A small autoregressive pixel model, trained from scratch.
Model: 16-pixel images, activation swiglu.
Training: muon at rate 0.0034, 15000 steps, batches of 128.
Data: trained on photos with spoken descriptions (Open Images, Localized Narratives), 203450 training examples.
Rows from block 3, named by matrix and row number. Rows with one number belong to one attention dimension. Each number is 128 + 24 x the weight over the matrix's rms, rounded and kept within 0 to 255. All counts start at 0.
# v: attention value (model.blocks.3.attn.v.weight, 256x256), inputs 0-127
# proj: attention output (model.blocks.3.attn.proj.weight, 256x256, transposed), outputs 0-127
v.14 [148 116 150 149 105 178 163 103 153 160 149 111  86 105  66 138 174 163  92 112 114 133 151 151 122 149 134 154 107  91 135 164 102 136 136 178 143 195 128 150 123  97  85 126 129 144 124 147 123 137  74  82 129 123 112 145 130  97 178 191  99 101  94 135 126 127 146 137 104 137 148 121 124 121 121 170 107 159 128 136 147 117 165 174  76 145 204 133 134 148 123 106 105 120 152 113 167 117 111 150 117  77 114  98 159 109 142  93 108  98 117 106 131 146 173  95 170 159 118  82 116 160  97 141 105 110  94 165]
proj.14 [ 98 142 136  94 166 129 123 155 129 130 131 138 123 114 134 113 128 101 176 121 105 149  90 127 134  96  97 125 123 140 143 104 134 148 145  77 123 124 131 121 111 157 151 164 124 120 173  94 129 121 148 135 127  93  99 102 113  92  72 107 127 144 149 142 138 101 114 153 164 157 135 170 122 127 132  85 142 107 134 121  78 141  89 128 177 166 130 138 107 111 110 141 128 108 136 177 144  95 122 107 127 141 125 157 108 138 100 109 110 125  82 108 161 150 116 177 124 161 121 100 126 123 136 121 155  95 144  94]
v.15 [152  90 114 135 141 113 125 103 152 160 100 118 125 171 141 138  89 167 139 116 143 108 138 140 109 139 139 115 163 118 108 140 121 149 107 133  80 139 100 141 151 115 104 178 160 134 113 145 133  89 143 145  88 120 118 100 116 136  98  90 180 128 142 133 126 172 115 133 150 120 132 140 133 132  97 117 153 152 115 122 103  94  75 129 150 150 113 139 135 125 140 157 127 118 134 114 162 102 169 100 148 143  92 114 173 148 116 120 119 129  82 159 147  79 119 100 126 155 171 117 130 146 174  36  75 131 110 120]
proj.15 [ 89  98 109 133 151 114 147 139  72 126 116  77 145 113 117 123 175 107 177 167 103 137 134 135 175 107  97 185  97 112 111  90 163 133 180 216 183 149 118  94 120 136 168 104 117 130 128  90 134 127 133 104 123  84 138 168 107 121 118 133 109 109  79 124 133  84 133 139 157 158 134 145 192 134 146 109 105 116  86 112 171 112 178 125 148 148 136 119 147 158  88 121 152 130 126 145 101  79  79 150 150 118 145 124 128 102 137  97 138 123 137 116 140 125 122 119 147 109 105 147 148 131  97 144 109  97 151 119]
v.16 [136 155  92  97 133  89  98 125 151 149 152 130  96 183  75  99 115 135 143 141 176 106  92 141 108 143 110 141 106  91 118 124 131 128 155 169 122 131 144 124 131 107 156 116 150  66 182 166  96 132 154 153 142 100 143 180 192 101 129 100 102 149  86  96 131 149 144 123 122  93  70 144 146 147 140  93 111 131 102 162 121 126  78 120 103 140 128 137 144 118 137 106 154 135 109  99 140  52 142 106 136 120 127 144 147 112 121 190 109 151 112 117 113  97 123  98 172 121  91 138 139 106 117 113 124 163 139 127]
proj.16 [136 123  94 161  94 140 137 166 114 139 150 146 158 126 165 161 132 144 116 133 107 148 126 110 134  94 143 108 163 185 149 100 145 100 115 136 130 144 129 135 153 139 115  87 134 165 145 161 121  99  58 123 120 110 107 118  91 146 115 127 172  96 111 184 161 120 157  98 163 148 115  88 121 151 157 171  78 117 161  95 146 117 156 126 125 115 118 134 105 116  94 156 150 116 157  90 116 167 148 109 112  85 146 159 149 150 124 118 101 156 101 107 161 136 133 197 110 129 139 115 167 123 112 114 114 120 126 108]
v.17 [148 154 131 111 166 157 117 175 138 130 179  94 137  99 141 170  75 127 103 126 151 138 184 113 171 133  83  96 149  91 129 154 115 175 132 134 124  98 147 114 128 110 105 102 159 123 128 158  90 148  89 159  79 154 120  96 104 109 110 156 104 130  58  93 129 136 160 102 137  93 135 140 115 168 122 104 127 118 116 107 125  84 120 148 105 128 149 144 129 126 143 141 131 134 133 122  80  98 139 109 134 114 133 126  99 159 144 109 121 139 145 165 159 145 130 106 149 135 146 135 104 107 121  78 126 160  58 126]
proj.17 [159 141 134 134 134 117 111 102  97 109  53 178 102 149 163 115 142 111 160 161 113 143 103 111 105 123 143 112 170 175 132 113 102 110 123 134 119 183 164 141 105 118 107  96 128 108 157 122 132  96 181 129 173 147 119 169 122  93 152 105 122 122 119 159 110 159 106 128 115 140  72 128 159 144 134 149 109 137 133 118 116 118 113 152 147 155  86  90 146 142 116 166 111 137 134 132 149 175 160 128 118 144 113 138 182 118 125 153 120 102 152 141 131  94 110 116  96 122 125 113 159 157 132 132 148 114 154 129]
v.18 [131 118 154 108 120 118 100 159 121 163 129 157 151 143 114 112 141 125  88 159 104 170 174 155 113 130 180 133 119 110 131 148 114  73 155 144 112 136 161 185 114 111 154 122 157 127 134  77  72 122  99 134 140 160 132 154 127 159 142 119 136 109 134 176  79 133 153 108 130 126  90 133 147  86 159 149 117  98 136 159 164 140 136  97 125 118 107 115 133 152 111 137 113  87 108  79 101 145 131 112 139 136 141  90 106 144  85 153 153  59 124 116 111 136 134 115 119 107 151 129 135 143 136 135 100 138 120 129]
proj.18 [135 148 116 106 150 111  76 113 151 126 129 107 123 113 147 160 134 112 152 133 125 160 117  96 139 175 134  94  93 107  92 114 123 170  94 125 175 124 139 104  79 123  76 163 113 109 124 129 132 150  80 107  68 121 125 141 113 127 111 131 139 109 123 117 135 114  83 196 107 172 148 111 121 161  91 150 113 116 165 129 105 110 112 160 119 105 127 147 124  95  99 138 146 151 149 138 149 108 129 123 115 117 152 146 148 136  78 150 108 176 152 127 142 117 157 122 132 142 134 130 177 131 103 137 138 143 163 109]
v.19 [125 123 114  57 112 134  87 115 111 130 149 158 141 123 150 154 111 152 168 111 156 112 166 131 130 175 137 152 146 121  98 144 125 108 140 135  81 149 125 140 133 102 145 146 150 138 126 122 161 166 143 153  84 110  96 157  71 132 114 129 118 126 113 120  95  98 100 103 125  84 109 111 150  99 134 150  98 164 124 108 100 120  82 125 141 152 130 135 117 108 121 130 160 107 138 122 134 170 128 145 145 117 146 124 139 153 127  98  94 130 114 124  84  83 113 140 157 188 149 145 139 141 150 127 140 115 124  79]
proj.19 [ 96 126 109 134 145 132 113  99 122 140 140 107 152 119  90 134 162 138 129 114 132 162 131 115 131 145 112 121 122 134 167 103 124 138 100  81 142  77 152 156 145 164 128  89 125 117 130 109 113 128 118 121 139 169 132 139 134 124 121 125 151 128 118  83 127  89 125 123 140 192 125 173 104 169 136 147 159 138 148 139 131 127 156  99 166 145 124 155 110 151 139 145 114 140 120 113 127 144 119 145 113 162 121 131 159 138 131 107 141 100 168 145 153 165 116 122 113  71  84 131 152 103  91 150 132 125 162 163]
v.20 [116  93  94 121 145 142 124 165 132  98 144 154 120 128  89  97 137 123 140 115 126 135  91 101 130 157 203 127 126 120 109 121 131 190 153 142 170 159 127  92 181 163 124 120 104 170  75 131 113 139  92 113 148 167 173  79  76 148 141  98 102 132 143 161 105 122 112 160  97 129 125 183 135 130 173 153 110 120 123 124 151 114 113 142 157 113 125 125 183 101 137 185 128  66 161 115  99 113 137 111 111 160 110  92 113 152 154 156 100 120 106 108 122 163 120 135 155 101 128 126 115 141 127 152 158 123 104 148]
proj.20 [134  91 116 120 133 139 125 108 156 133 110 108 141 117 139 157 110 130 117  90 168 128 122 139 146 157 121  79 136 110 130 153 179 109 102 116  94 121 184 133  50  94 133 101 129 134 166 132 117 135 130 173  96 126 103 159 114 122 102 150 120 110 144 144 151 132 116 105 166 169 134 113 120  94 135 162 127 119 100 110 111 144 107  89 142 109 124 146 112 133 116 103  98 152 104 130 148 153 139 150 178  86 149 105 145 131 146 109 107 208 116 140 116 126 128 101 112 119 169 159 171 166 160 100 114 126 125 137]
v.21 [ 86 128 157 142 111 130 146 113  98 159 132 111 135 115 124 155 168 142 168 123 116 128 110 116 150 103 123 181  82 127 102 142 111 146 104 126 124 121 170 126 141 107  89  84 168  91 125 170 131 106 162 125 156 132 129  88 155 142  92 144 123 124 157 152 148 109 150 107 130 126 150  98 129 140  97 115 156 142 102 135 113 148 146 128 110 112 133 140 168 150 114 163 122 130 167 110 146 107 185 116 115 157 139 114 148  70 140 130 126 146 114 127 112 114  85 162 148  94 125 156 128 111 123 108 101 114 122  89]
proj.21 [105 119 149 118 130 112 114 147 125 154 139 125  86 135 119 112 105 151 107 143  82 107 140 142  93 119 138  85 146 130 165 124 133 106 110 188 157 117  95 131 117 130 128 148 124 157 118  87 147 143 116 124 119 131 101 149 129 121 121 130 142 145  92 111 116  88 120 176 141 132 112 170 125 145 161 127 132 107 160 148 128 137 103 103 139 169 158 141  94  88 113 107 153  95 149 109 110 121 121 144  94 143 116 139  83 145 138 133 129 127 159 128 119 119 137 114 122 141 148 137 118 121 121 139 101 131 140 157]
v.22 [126  90 137 168 123 123 123 128 114 159 177 178 160 117  87 110 130 104 155 139 118 150 145 121 117 122 119 150 120 125 131 152 151 107 155 168 121 106 136 137 156 143  95  77 147 131 106 120 145 140 141 134 100 137 129 153 104 157 181 136  80 118  91 145  99 113 150 157 171 202 107 136  77 100 140 188 129  93 145 125 161 145 106  79 151 163 165  85 101 162  97 105 136 153 106 163 116 169 140 131 143 134 130 102 121 165 116 116 175 127 129  95 127 123 125 141 103 114 106 154 162 122  38 109  91 122 137 138]
proj.22 [174 154 117 105 141 123 155 138 162  91 138 114 121 125 133 134 125 102 123 123 142 104  92 142 103 109 107 125 116 161 143 140 144 107 105  89 134 105 128 134 117 117 121 191 127 121 118 165 103 154 134  95 177 124 149 124 181  89  78 116 153 134 166  82 149 136 131  93  84 138 142 145 111 160 126 113 136 137 125 109  77 105 150 150 109 116 104 129 127 100 130 132  87 119 139 115 131 110 109 108 100 119 118 118 115 100 147 163 127 130 121 126 129 139 116  91 129 205 146  90  97 136 122 147 115 115 161 105]
v.23 [102 150 122 139 121 136 134 141  93 110 108  94 146 127 162  80 175  87 102 145 106 125 152 128 144 170 108 124 118 113 137 113 164 112 150 203 124 158 136 133 167 187 164 124  75  81 167 115 165 180 131 109 143 100  82 115 111 113 113 160 153 143 107 128 133 150 113  94 106 134 132 131 119 153 127 157  93 120 136 129 150 149  92 121 132 116 157 119 108 159 116 136  63 117 137 118 139 133  90 162 111  95 184  85 153 144  90 122 119 144 155 154 143 144 127 132 110 174 107  96 124 136 112 162 126 113 133 170]
proj.23 [143 113 138 116 135 125 114 128 129 110 119 143 130 115  99 140 170 154 162 120 121 140 128 111 109 128 184 141 121 164 157 134  80 161 160  66 123 101  93 134 112  79  99 162 125 145 150 141 133 117 101 151 153 132 122  90 120  98 127 159 122 123 165 128 156 122 137 128 133 102  72 121 108 108 139 149 171 139 116 122 131 158 155 133 141 139 150 122 129  93 110  81 170 130 129 134  96 151 127 130 104 135 104 139 152 112 143 140 136 139  85 120 122 102 136 150 172 126 123 134  85 112 134  90 123 149 135  79]
v.24 [147 113 136 130  85 142 193 143  91  87  85 138 142  89 132 120 151 109 105 108 133  95  99 129 164 114 156 118 160 122 150 166 116 147 170 200 109 118  92 156 125 186 142 134 143 124 137 171 161 119 120 141 157  92 131 163 137 147  82 106 114 149 121 196  79 105  73 136 138 147 120  94 148 141 104 134 108 103 105 106 100 145 174 128 107  89 121 118 134 159 196 149 110 135 126 122  83 150 114 159  97  75  88 149 124 138 143 105 145 137 146  94 176 104  97 155 177  79 131  81 145  83 176 158 179 126 116 136]
proj.24 [129 142 131 131 111 123 125 130 166 127 140  67 149 156  94 166 120 102 170 130 155 130 151  92  69 119 103 145  85 114 132  99 169 131 185 103 139 169 131 134 152  74 132 117  68 100 142 153 115 123 128 126  90 164 118 152 138 120 155 136 139 155 109  98 162 154 160 118 168  93  89 122 140 111 158  96 134 150 152 136  90 125 138 153 125 144 156 114 127  69 105  68  82 104 164 160 131 137 100  88 151 154 146 134 143 121 103 163 114 108  95 172 121 135 164 154 141 139  89 109  92 123  89  77 120  74 111 128]
v.25 [126 168 143 154 106  80  93 148 100  94 128 158 161 126 159 136 141 145 113 141 114 141 153  93  63  96 143 114 203 176  63  94 197 106 141 110 118 158 101 156 141 117  95 125 102 123 157 129 118 119 113 150 120  97 131 129 137  95  87 142 129 106 110 124 160 162 128 131 169 118 101 155 123 139 145 114 149  37 181 134 154 137 111  89 138 152 163 103 125 142 115 114 166 152 100  96 164 126 135 116 109 148 157 114 151 114 160  74 157 132 139 186 157 107 181 118 123 133 146 116  96 169 136 119 111  94 157 153]
proj.25 [112  81 118 102 170  81 168 145 162 137 146 111 165 186 133 128 135 148 141  99 149  85 102 138 122 173 134 142 108 115 155 102  83 155 131 139 127 144 158 139 101 139 164 115 161 137 119 144 161 141 100 104 150 149  88 152 135 135 143 114  98  90 150 134 101 122 152 150 109 147 142 128 146 151 130 164 101 148 154 130 133 133 177 141 154 109 123 166 154 127 122 139 103 115 147  99 125 138  97 145 119 121 145 135 157 122 129 166 109 140 115 112 106 130  89 129 128 176 121 107 136  96 102 119 141 137 135  60]
v.26 [128 110 126  79 166 170 183 175 104 146  88 134  93 158 129 146 157 166  81 162 143 118 139 167 177 142 195 136 134 123 135 148 129  96 106 126 126 122 144 164 168 113  79  85 135  99 135 132 108 191 156 139 122 125 127 140  89  90 123 114 115 156  80 134 121 133  85  89 120  99  88 120 109  99 137 127 148 122 165 122 151 118 106 141 110 142 177 121 128 120 140 126 126 118 113 132 138 103 157 152 143 112 157 159 144 143 165 101 115 125 128  53 128 130 131 146 134 161 130 130 144 119 150 139 174  99 136 152]
proj.26 [103 137 154 152 122  88 124 103 164 109  97 122  87 109 145 130 134 104 136 104 116 155 141  78 105 156 134 124  80 121 121 120 118 141 101 132 111 169 147 138 114 129 145 119 118 136 112  94 121 109 104 115 154 119  77 148 176 133 115 123 121 111 134 134 106 159 109 182 125 171 140 101  75 124 120 135 108 142 121 155 125 153 121 136 172  93 152 112 139 150 125 130 144 140 126  96 110 165 131 114 112 151 104 131 126 123 134 113 147 148 155 139 113 178 134 132  96  76 130 122 135 115 109 137  90 176 117 161]
v.27 [113 124 151 120 141 125 143  99 130 152 186 141 132 133 157 131 136 145 146 124  94 101  98 130 140 111 123 107 116 132 136 127 148 128  95 147  96 155 107 108 122  95 120 114 164 122 112 138 130 150 111 143 136 119 154 114  44  71 127 153 136 154 126 149 162 141 104 133 105 131 180  92 131 141 131 156 125 140 119 104 133 137  95 118 112 150 161 118 147  95 193 134 114 124 115 137 168 135 144 136 125 144 111  88 141 156 106 129 140  99 115 136 105 143  90 119 173 161  88 133 152  92 107  92 151 127 174 114]
proj.27 [128 120 107 150 149 142 148 102 134 121 140 145 122 113  83 104 146 123  88 120 141 141 143 172 106 126 177 132 139  98 148 134 135 102 139  97 142 116 135 122 102 134 119 139 112 149 137 133 133  73 145 153  93 103  95 126 109 120 179  98 124 100  98 132  81 104 148 136 120 123 109 136 104 112 117 165 143 126 149 176 145 140 178 155 158 126 146 125 148 124 122  84 173 120 120 143 133 115  94 126 141 135 132 171 108 115 145 107 133 156 113 134 136 112 150 140  93 117 126 130  95 130 155 133 104 105 107 152]
v.28 [ 92  69 100 140 155 142  97 124 140 158 134 153 165 155 110 178 136 147 127 130 115 120  90  69 136 115 190  92 155 153 136 123 159 131 100 143 154 108  84 134 177  67 116 186  94 140 124 119  77 143  92  96 103 102 125 101 134 104 157 132 128 160 152  96 139  94 162  94 117 129 173 146  85 102  99 155 182 142 116 128 140 117 117 139 147 178 101 150 126 109 153 165  91 100 146 122 139  87 109 158 146 114  80 117 115 132 151 131  92 149  93 124 167 158 131  79 121  98 158  95 133 167 109 107 151 148 125 166]
proj.28 [156 156 109 127 130 116 122 143 111 138 150 106 140 153 176 106 147 145 119 109  99 132 150 137 111 124 128 125 140 111 117 129 119 143 117  87  68 124 133 146 108 148 170 110 150 120 117 130 179 137 165 150 126 143 111 160  64 135 131 155 121 137 112 150 125 154 110 180 172 125  97 124 155 155 145  89 158 161 123 116 119 108 134 127 107  68 146 128 139  82 118 131  81 136 175 166 146 130 133 125 125 159 129 140 127  99 155 108 113 138 132  76 142 127 147 124 102 115 174 137 188 117 174 154 101 121 116 115]
v.29 [148 158 135 120 114  97 160 122 107 132 116 138 178 164  80 125 104 145 159  94 170 158 118 179 114 121 129 138 132 123 146 107 118 115 138 110 134 117 171 145 117 125 113 112 119  91 128 122 150 144 162 113 111 156 136 134 194 106 119 160 162 148 139 145  89 156  75 112 139  78  95 150 136 127  89 116  84 117 129  53  88 105 134 130  77 150 150 151 124 134 126 158 134 160 153 116  84 162  81 177 114 136 111 137 114 144 125 114 127 156 135 117 115 126 112 142 129 109 143 135  99  86 137 108 112 113 114 104]
proj.29 [133 129 167 149 150 161 100 150 113 105 154  96 134  80 170 113  69 105 135 184 105  91 154 133 115 134 116 147 118 117 110 160 113 139 119 120  93 161 111 149 133 138 184 155  72 157 115 142 115 108 120  99 117 140 149 109 126 115 148 134 117  91 133  93 171  80 182 140 170 125 137 151 109 138 137 161 172 152 118 143 126 130 181 122 133 146 111 154 121 138 100 103 153 119 112 114 129 106 137  98 131 138 136 123 133 122 107 198 129  93 123 131  77  99 120 166 140 104 113 122 148 154 141 133 142 141 155 152]
v.30 [161 101 132 121 107 142 168 110 143 147  95 146  82 129 125 121 175 127 153 146 105 157 107 135 139 130 155 116  95 127 121 139 162 144 117 125 173 131 180 177 117 163 125 131 113  93 152 160  93 164  93 142 132 147 101 149 118 116  96 136 164 171 174  75 134 101 149 107 132 169 121 123 131 166 144 133 173 120  89 153 127 102 100 106 168 134 135 113 109 132 149 105 140 110 118 136 173 108 104 111 112 113 130 103 111 142 122 125 150 122 158 111 139 160 146  92 136 134 147  82 132 169  98 122 148 110 155 140]
proj.30 [ 99 141 116 124 122  83 105 111 118 153 117 125 141 162 115 158 132 149 135  92 159 109 125 145  73  83 134 135 122 150 139 101 143 134 157 124 123  96  73  75 119 104 108 118 104 119 173  93 144 122  96 170 141 140 138  95 152 132 147 155  88  84 118 176  94 141 121 142 142 111 120  71  96  90 128 105 103 158  99 114 173  94 119 141 125 106 155 146 123 146 136 118 132 133 169 129 143 120 139 143 114  81 122 135  96 138  82 127  97 107  94  90 118  86 108 140 159 181 140 182 142 106 128 156 160 117 117 136]
v.31 [168 138 162  96 155  89 131 107  87 110 164 132 143 128 129 126 139 172 124 110 111 140 128  66 144 137 150 137 105 128 154 178 112  75 145 121 145 114 159 122 174  84 120 105 140 104 155 130 136 157 144  77 154  98 136 180 119 158 126 129 134 135 111 155  72 112 133 131 152 109 120 109 119 101 107 118 116 139 117 142 128 118 144 178  97 145 107 140 142 152 111 114 128 181 139 151 120 188 137 126 166 134 123 106 112 103 173 121 142 162 142 149  89 178 105 132 138 123 126 141 123 156 150 131 134 174 142 112]
proj.31 [ 72 159 101 131 117 130 117 130 155  94 128 129 107 104 141 131  96 143 134 117 121 155 156 131 132 110 130 125 160 105 123 104  99 173  97 129  69 144 186 189 117  99 185 186  95  79  72 129 112 134 132 110 118  99 172 147 138 129 135 132 121 132 126 140 112 116 155  87  97 134 128 128 112 118  86 146 140 160 189 162 112 136 127  89  99 142 146 100  95 140 144  94 110 118 107 184 103 122 126  99 103 150 152 173 109 177 107 139 151 112 124 121 196 130 127 121 127 145  98 131 121 111 104  72 148 133 154 156]
v.32 [164  77 121 139 103 134 155 160 172 122 110 137 148 118 105 134 165 114 160 101 154 138 142 114 142 154 123 136 129  85 149 139 117 131 166 108 167 117 145 119 118 132 130 128 163 167 128 121 165 136 159 160 106 144 113 120 202 131 113 140 139 110 119 123 136 156 139 143 125 120 106  98 132  96 147 147 156 168 108 128 187 118 106 119 135 107 127 124 162 140  91 180 115 107 130 115 107 108 143  46 146 152 120 140 158 143 147 160 136 150 115  96  90 167  94  95  81 120  99 134 123  78  89  97 152 128 121 139]
proj.32 [126 175  96 109 120 148 117 133  79 115 132 119 136 131  97 117 109 103 112 131 134 102  89 119 129 110 153 123 130 134 135 172 141  91 113 136 126 145 153 125 128 125  91 140 148 137 105  68  85 116 113 104 120 144 145  87 138  96 114  93 163 156  97 168  90 146 133 135 170 135 140 158  68 134 138 123 131 132 108 105  99 164 157 159 146 138 129 122  90 113 156  94  95 149 150 153 170 150 157 166 131 111 103  97  85 136 173 110 114 132 150 144 151  79 116 135 142 143 160 124 119 170 120 119 149 162 143 122]
v.33 [158 134 118 128 159 131 133 159 135 161  77  96 154 152 145 124 145 182 148 118 171 121 131 110 139 105 122 147  98  34 148  63 164 125 151 141 127 146 142 150 123 141 124 197 121 113 136 115 164 149 117 154 118  98 162 130 119 100 128  76  86 152 136 115 142 150 157 122 104 133  65 129  57 147 150 154 178 172 137 144 108 118  74 132 103 131 171 146 116 133 111 178 167 138 125 160 111  88 100 129 148 102 123 147 141  75 129 109 140 168 156 133 140 108 116  89 143 152 158  95  90 120 115 129 124  89 133 128]
proj.33 [135 137 102 125 166  85 117 128 129  80 140 140 139  95 106 124 125 123 124 161  93 131 183 156  84 129 132 112 176 184 106 145 121 133 129 139 109  83 126  80 141 136 161 149 139 139 151 115  83 107  91 108 123 129 107 121 152  80  93 128 128 121 138 158 153 127  94 130 113 166 130 170 135 153 114 123 124 127 105  70 142 163 152 110 145  85 150 132 131 134 112 147 132 116 115  88 149 147 145 141 100 162 113 124  83 154 136 143 139 130 111 113 161 125 104 174 139 128 164 131 145  96  94 154 111 114 134  96]
v.34 [ 99 131 134 182 118 140 145 156 164 119  97 117 110 129 164 140 109 104 138 106 131 128 146 128 159 173 138 114 132 183 164 126 150 143 154 150 152 123 148 138 122 145 127 126 133 115 167 143 151 155 133 101 147 154 128 115 105  99  83 121 113 155 141 146 153 175  68 121 134 132 140  92 130 113 119 148 102 145  86 116  99 144 148 137 120 131  93  80 102  94 106  92 150 134 151  94 163 123  99 172 115 141 102 136  95 103 101 116 107 120 161 139 139 136 155 147 120 163 136 114 139 157 131 122 116 161 141 161]
proj.34 [113 131 154  89 118  97 175  83 113 178 159 119 137 119 130 112 127 164 103 145 120 115 147 135  97 138 132 108  77 133 119  76 108 143 163 129 147 136  71 146 134 135 142 144 125 117 113  89 113 130 133 137 160 112 100 158 112 130 135 148  97 102  77 138 140 111 143 149 155  98 139 105  94 111 114 109 146 110 154 150 146 150  99  91 119 126 147 169 131 157 134 159 125 129 117 100  75 103 127 113 140 164 144 146 157 143 139 104 132 129 109 132 157  90 164 147  96 137 132 126 115 143 107 122 156 127 122 133]
v.35 [ 97 140 129  77 111 167 112 119  91 113 130 122 112 124 124  72 156 147  95 149 127 106 115 148 144 113 146 128  84 168 121 142  99 195  94 106 130 153 117 139 104 124  83 108  95 130 156 153 166 194 144 113  92  80  79 120 100 131 132 173 137 139 135 134 186 140 147  99  99 155 118 116 118 131 115 132 126 111 154 143 181 121 127 129 138 154 144 117 127 125  98  85 137 129 106 150 142 126 115 166 104 111 168 140 206 108 167 144 151 160 143 115 123  91 121 138  96 136 130 101 147 174 157 122 108 100 168 177]
proj.35 [136 105 124 134 135 127 138 143 152 136 131 131 134 149 161 141 122 140 162  66 132 165 126 141 122 129 113  72 136 106 125 117 117  79 116 105 160 127  98 138 103 146 149 161 148 121 145 110 130 102 103 119 176 155 133 127 131  79 164 141 127  42 138 131 144 127 135 138 108 142 122 112 134 142 138 130 143 133 122 177  99  96 142 159 165 108 113 127 158 160 139 132 139 114 133 131 128 135 123 117 132 114  68 125 123 138 146 144 145  90 148 115 111 136 133 157 159 117 132 117  91 113 116 143 113 136  96 111]
v.36 [129 118  99 128 127 154 163 134 108 126 151 125 122  88  97 108 157 156 123 141 120 163 153 131 154 113  90 128 182 144 117  87 131 160 116 110 124 140 157 142 144 125 148 169  96 140 142  94 122 113 114 127 128 144  93 181 108 152 171 147 118 136 135 154 137 111 131 122 125 143 158 147 114 132 102 142 118 154 114 149 102 116 113 162 172 119 140 101 109 156 129 109 145 121 136 109 139 124 103 119  98  99 133 139  91 124 138 158 160 107 149 105 117 116  90  90 144 111 108 156 136 101 150  98 142 149  97 129]
proj.36 [119 126 103 134 116 117 122 134 142 129 125 103 117 111 113 150 115  96 133 117 128 156 135 171  65  92 141 128  99 106 124 126 143 122 137 125 144 131 111 121 126 160  81 128 127 114 103 154 130 111 133 166 113 140 115  92 140 122 127 163 152 114 153 151 129 133 118 110 131 113 165  79 111 113 159  96 126 152 125 136 140 127 135 123 105 176 126  99  90 123 114 151 124 127 142 158 144 139 151 103 145 171 146 171 152 133  96 114 107 159 127  70 147 124 128 122 151  94 115 129 116 137 113 139 113 118 159 153]
v.37 [102  95 136  95 150 131 129 167 147 114 142 110 134 138  96 138 111 164  97 134 138 122  94 131 115 123 130 169 102  90 102 137 103 152  80 132  95  64 141 145 150 182 136 137 113 132  95 173  77 130 152 123 139 108 146  97 166 221 160 157 127 112  72 140 140  94 165 111 145  91  85 136 145  98 148 141 137 138 132 119 168  96  90 144 133 132  86 141 125  95 124 153 134 113  62 148 110 128 119 177 138  97 130 133 112 132 150 145 131  99 137 108 125 122 151 176 150  70 179 126 133 110 131 142 148 127 156 171]
proj.37 [108 113 115 136  93 159 144 114 143 148 139 134 113 145 133 115  79 114 138 150 111 147 148  89 189 137 100 126 126 131 152 161 124  83 101 163 126 176 106 118 114 119 143 130 137 117 158  68 136 139  75 125 181 160 142 180 122 108 137  87 136 108 172 111 132 141 107 143  89 133 115 123 145 156 127 132 132  95 132 135 137 110 152 137  98  94 136 107 173 123  60 146 126 127 202 127 174 163 136 108 189 119  94 140 105 131 141 154 126 118 167 118 129 178 137  90 112 112  98 126 119 127 169 148 113 142 128 117]
v.38 [114 108 141 142 155 136 106 107 161 155 113 112 117  96 161 129 139  73 117 129 159 184 120 100 131  81  93  97 129 129 113 156 124 160 178 103 137 113 162  94 153 128 131 120 112  88 110 107 103 127  95 136 132 105  94  92 130 139 134 100 115 114 142  99 133  96 172 139 165 153 154 153  97  96 190 129 146 116 148 168 169  93 114 116 117 130 133 127 134 163 103 126 144 152  88 134  98 123 151 107 146  86 112 123 118 208  98 100 118 135  99 148 143 100 120 125 117 129 158  95 161 115 131 112 111 154  80 147]
proj.38 [186 145 122 124 128 106 128 148 128  82  91 107 133 139 104 148  94 139 134 135  91 111 100 104 132 100 147 153 151 129 134 108 150 166  98 120 131 120  87 124 139  79 102 120 148 153 126 155 119 147 146 110 147 177 140 176 116 120 124 121 151 116 122 152 148 145 124 105  97  89  90 119 139 143 102 123 116 124 106  89 151 142 138  99 121 119 128 146 171 137 149 125 129 109 184 112 110 136 122 181 141 143 140 112 166 109  94 130 169 111 138 115 123 144 124 108 115 121 135 161 122  81 102 153 128 101 148 119]
v.39 [142 109 123 158 109 125 141 137 120  88 126 118 115 103 147 126 105 142 137 106 117 135 105 140  71 137 122 134 180 150 106  97 148 150  73 177 132 113 146 124 128  96  94 117 182 107 119 109 118 122 102 112 100  94 163 124 112 166  84 127 124 147 147 108 140 103 135 113 127 144 148 136  89 127 162 162 155 139  96  89 129 114 122 142 126  89 127 150 120  93 114 146 107 128 154  89 188 131 127 114 187 109 130 117 169 125 202 145 155 119 102 174 128 167 118  73 115  96 153  67 116 110 143  91 182 116 103 159]
proj.39 [ 80 111 157 105 140 135 122 165 140 169 122 124 113 162  75 126 116 151 133 130 128 109 142 106 110  98 171 116 129 150 149 153 115 125 149 137 150 168 152 112 136 115 148 144  90 149 136 148 153 109 155 136 172 180 147 145 135 134 123 131 113 155 104 161 140 128  90 154 110 185 112 136 140 105 110 114 139 124  98 133 122 113  90 117 154 161 151 125 109 109 118 140 110 104 120 122 148 102 111 127 141 157  99 156 104 125 133  94 144 122 118  98 137 160 125 139 130 149 122 116 106 167 194 139 125 196 113 162]
v.40 [ 82 118  88 105 100  92 134 156 111 152 123 183 124 137 146 116 132 110 183 168 117 162 130  95  78 135 117 163 106 123 150  80 148 116 134 101 153 173 146 110 129 153 161 150 103 127 124 109  97  97 168 133  93 152 124 125  89 135 102  89 136 178 145 101 156 165  79 120 104 151 160 114 109 111 157 118 203 122 104 127 115 168 116 146 129 151 160 115  86 123 140 154 176 107 161 155 153 115  86 130 150  90 147  98  61 159 130 118 116 153 132 109 100 108 136 140 174 149 109 163  97 120 172 119 117 115  94 123]
proj.40 [118 129 146 123  89 143 131 101 132 149 150 101 124 112  98 129  94 148  78 101 137 135 129 147  78 133 162 144 159 170 109 153 158 155 100 135 105 115  95 152 178 109 130 111 147  98 108 146 130 136  90 134 137 131  99  90 104 151 147 117 107 120 133  60 170  76 135 133 124 150 141 144  91 144 105 125 109 137 107 149 146 120 163  88  90 135  91 152  77 111 137 166 134 136  71 152  67 114 119 151 151 157 124 134 128 128 145 138 114 141 147 141 130 170 114 130 134 137 137 111 135 140  98 135 107 146 139 105]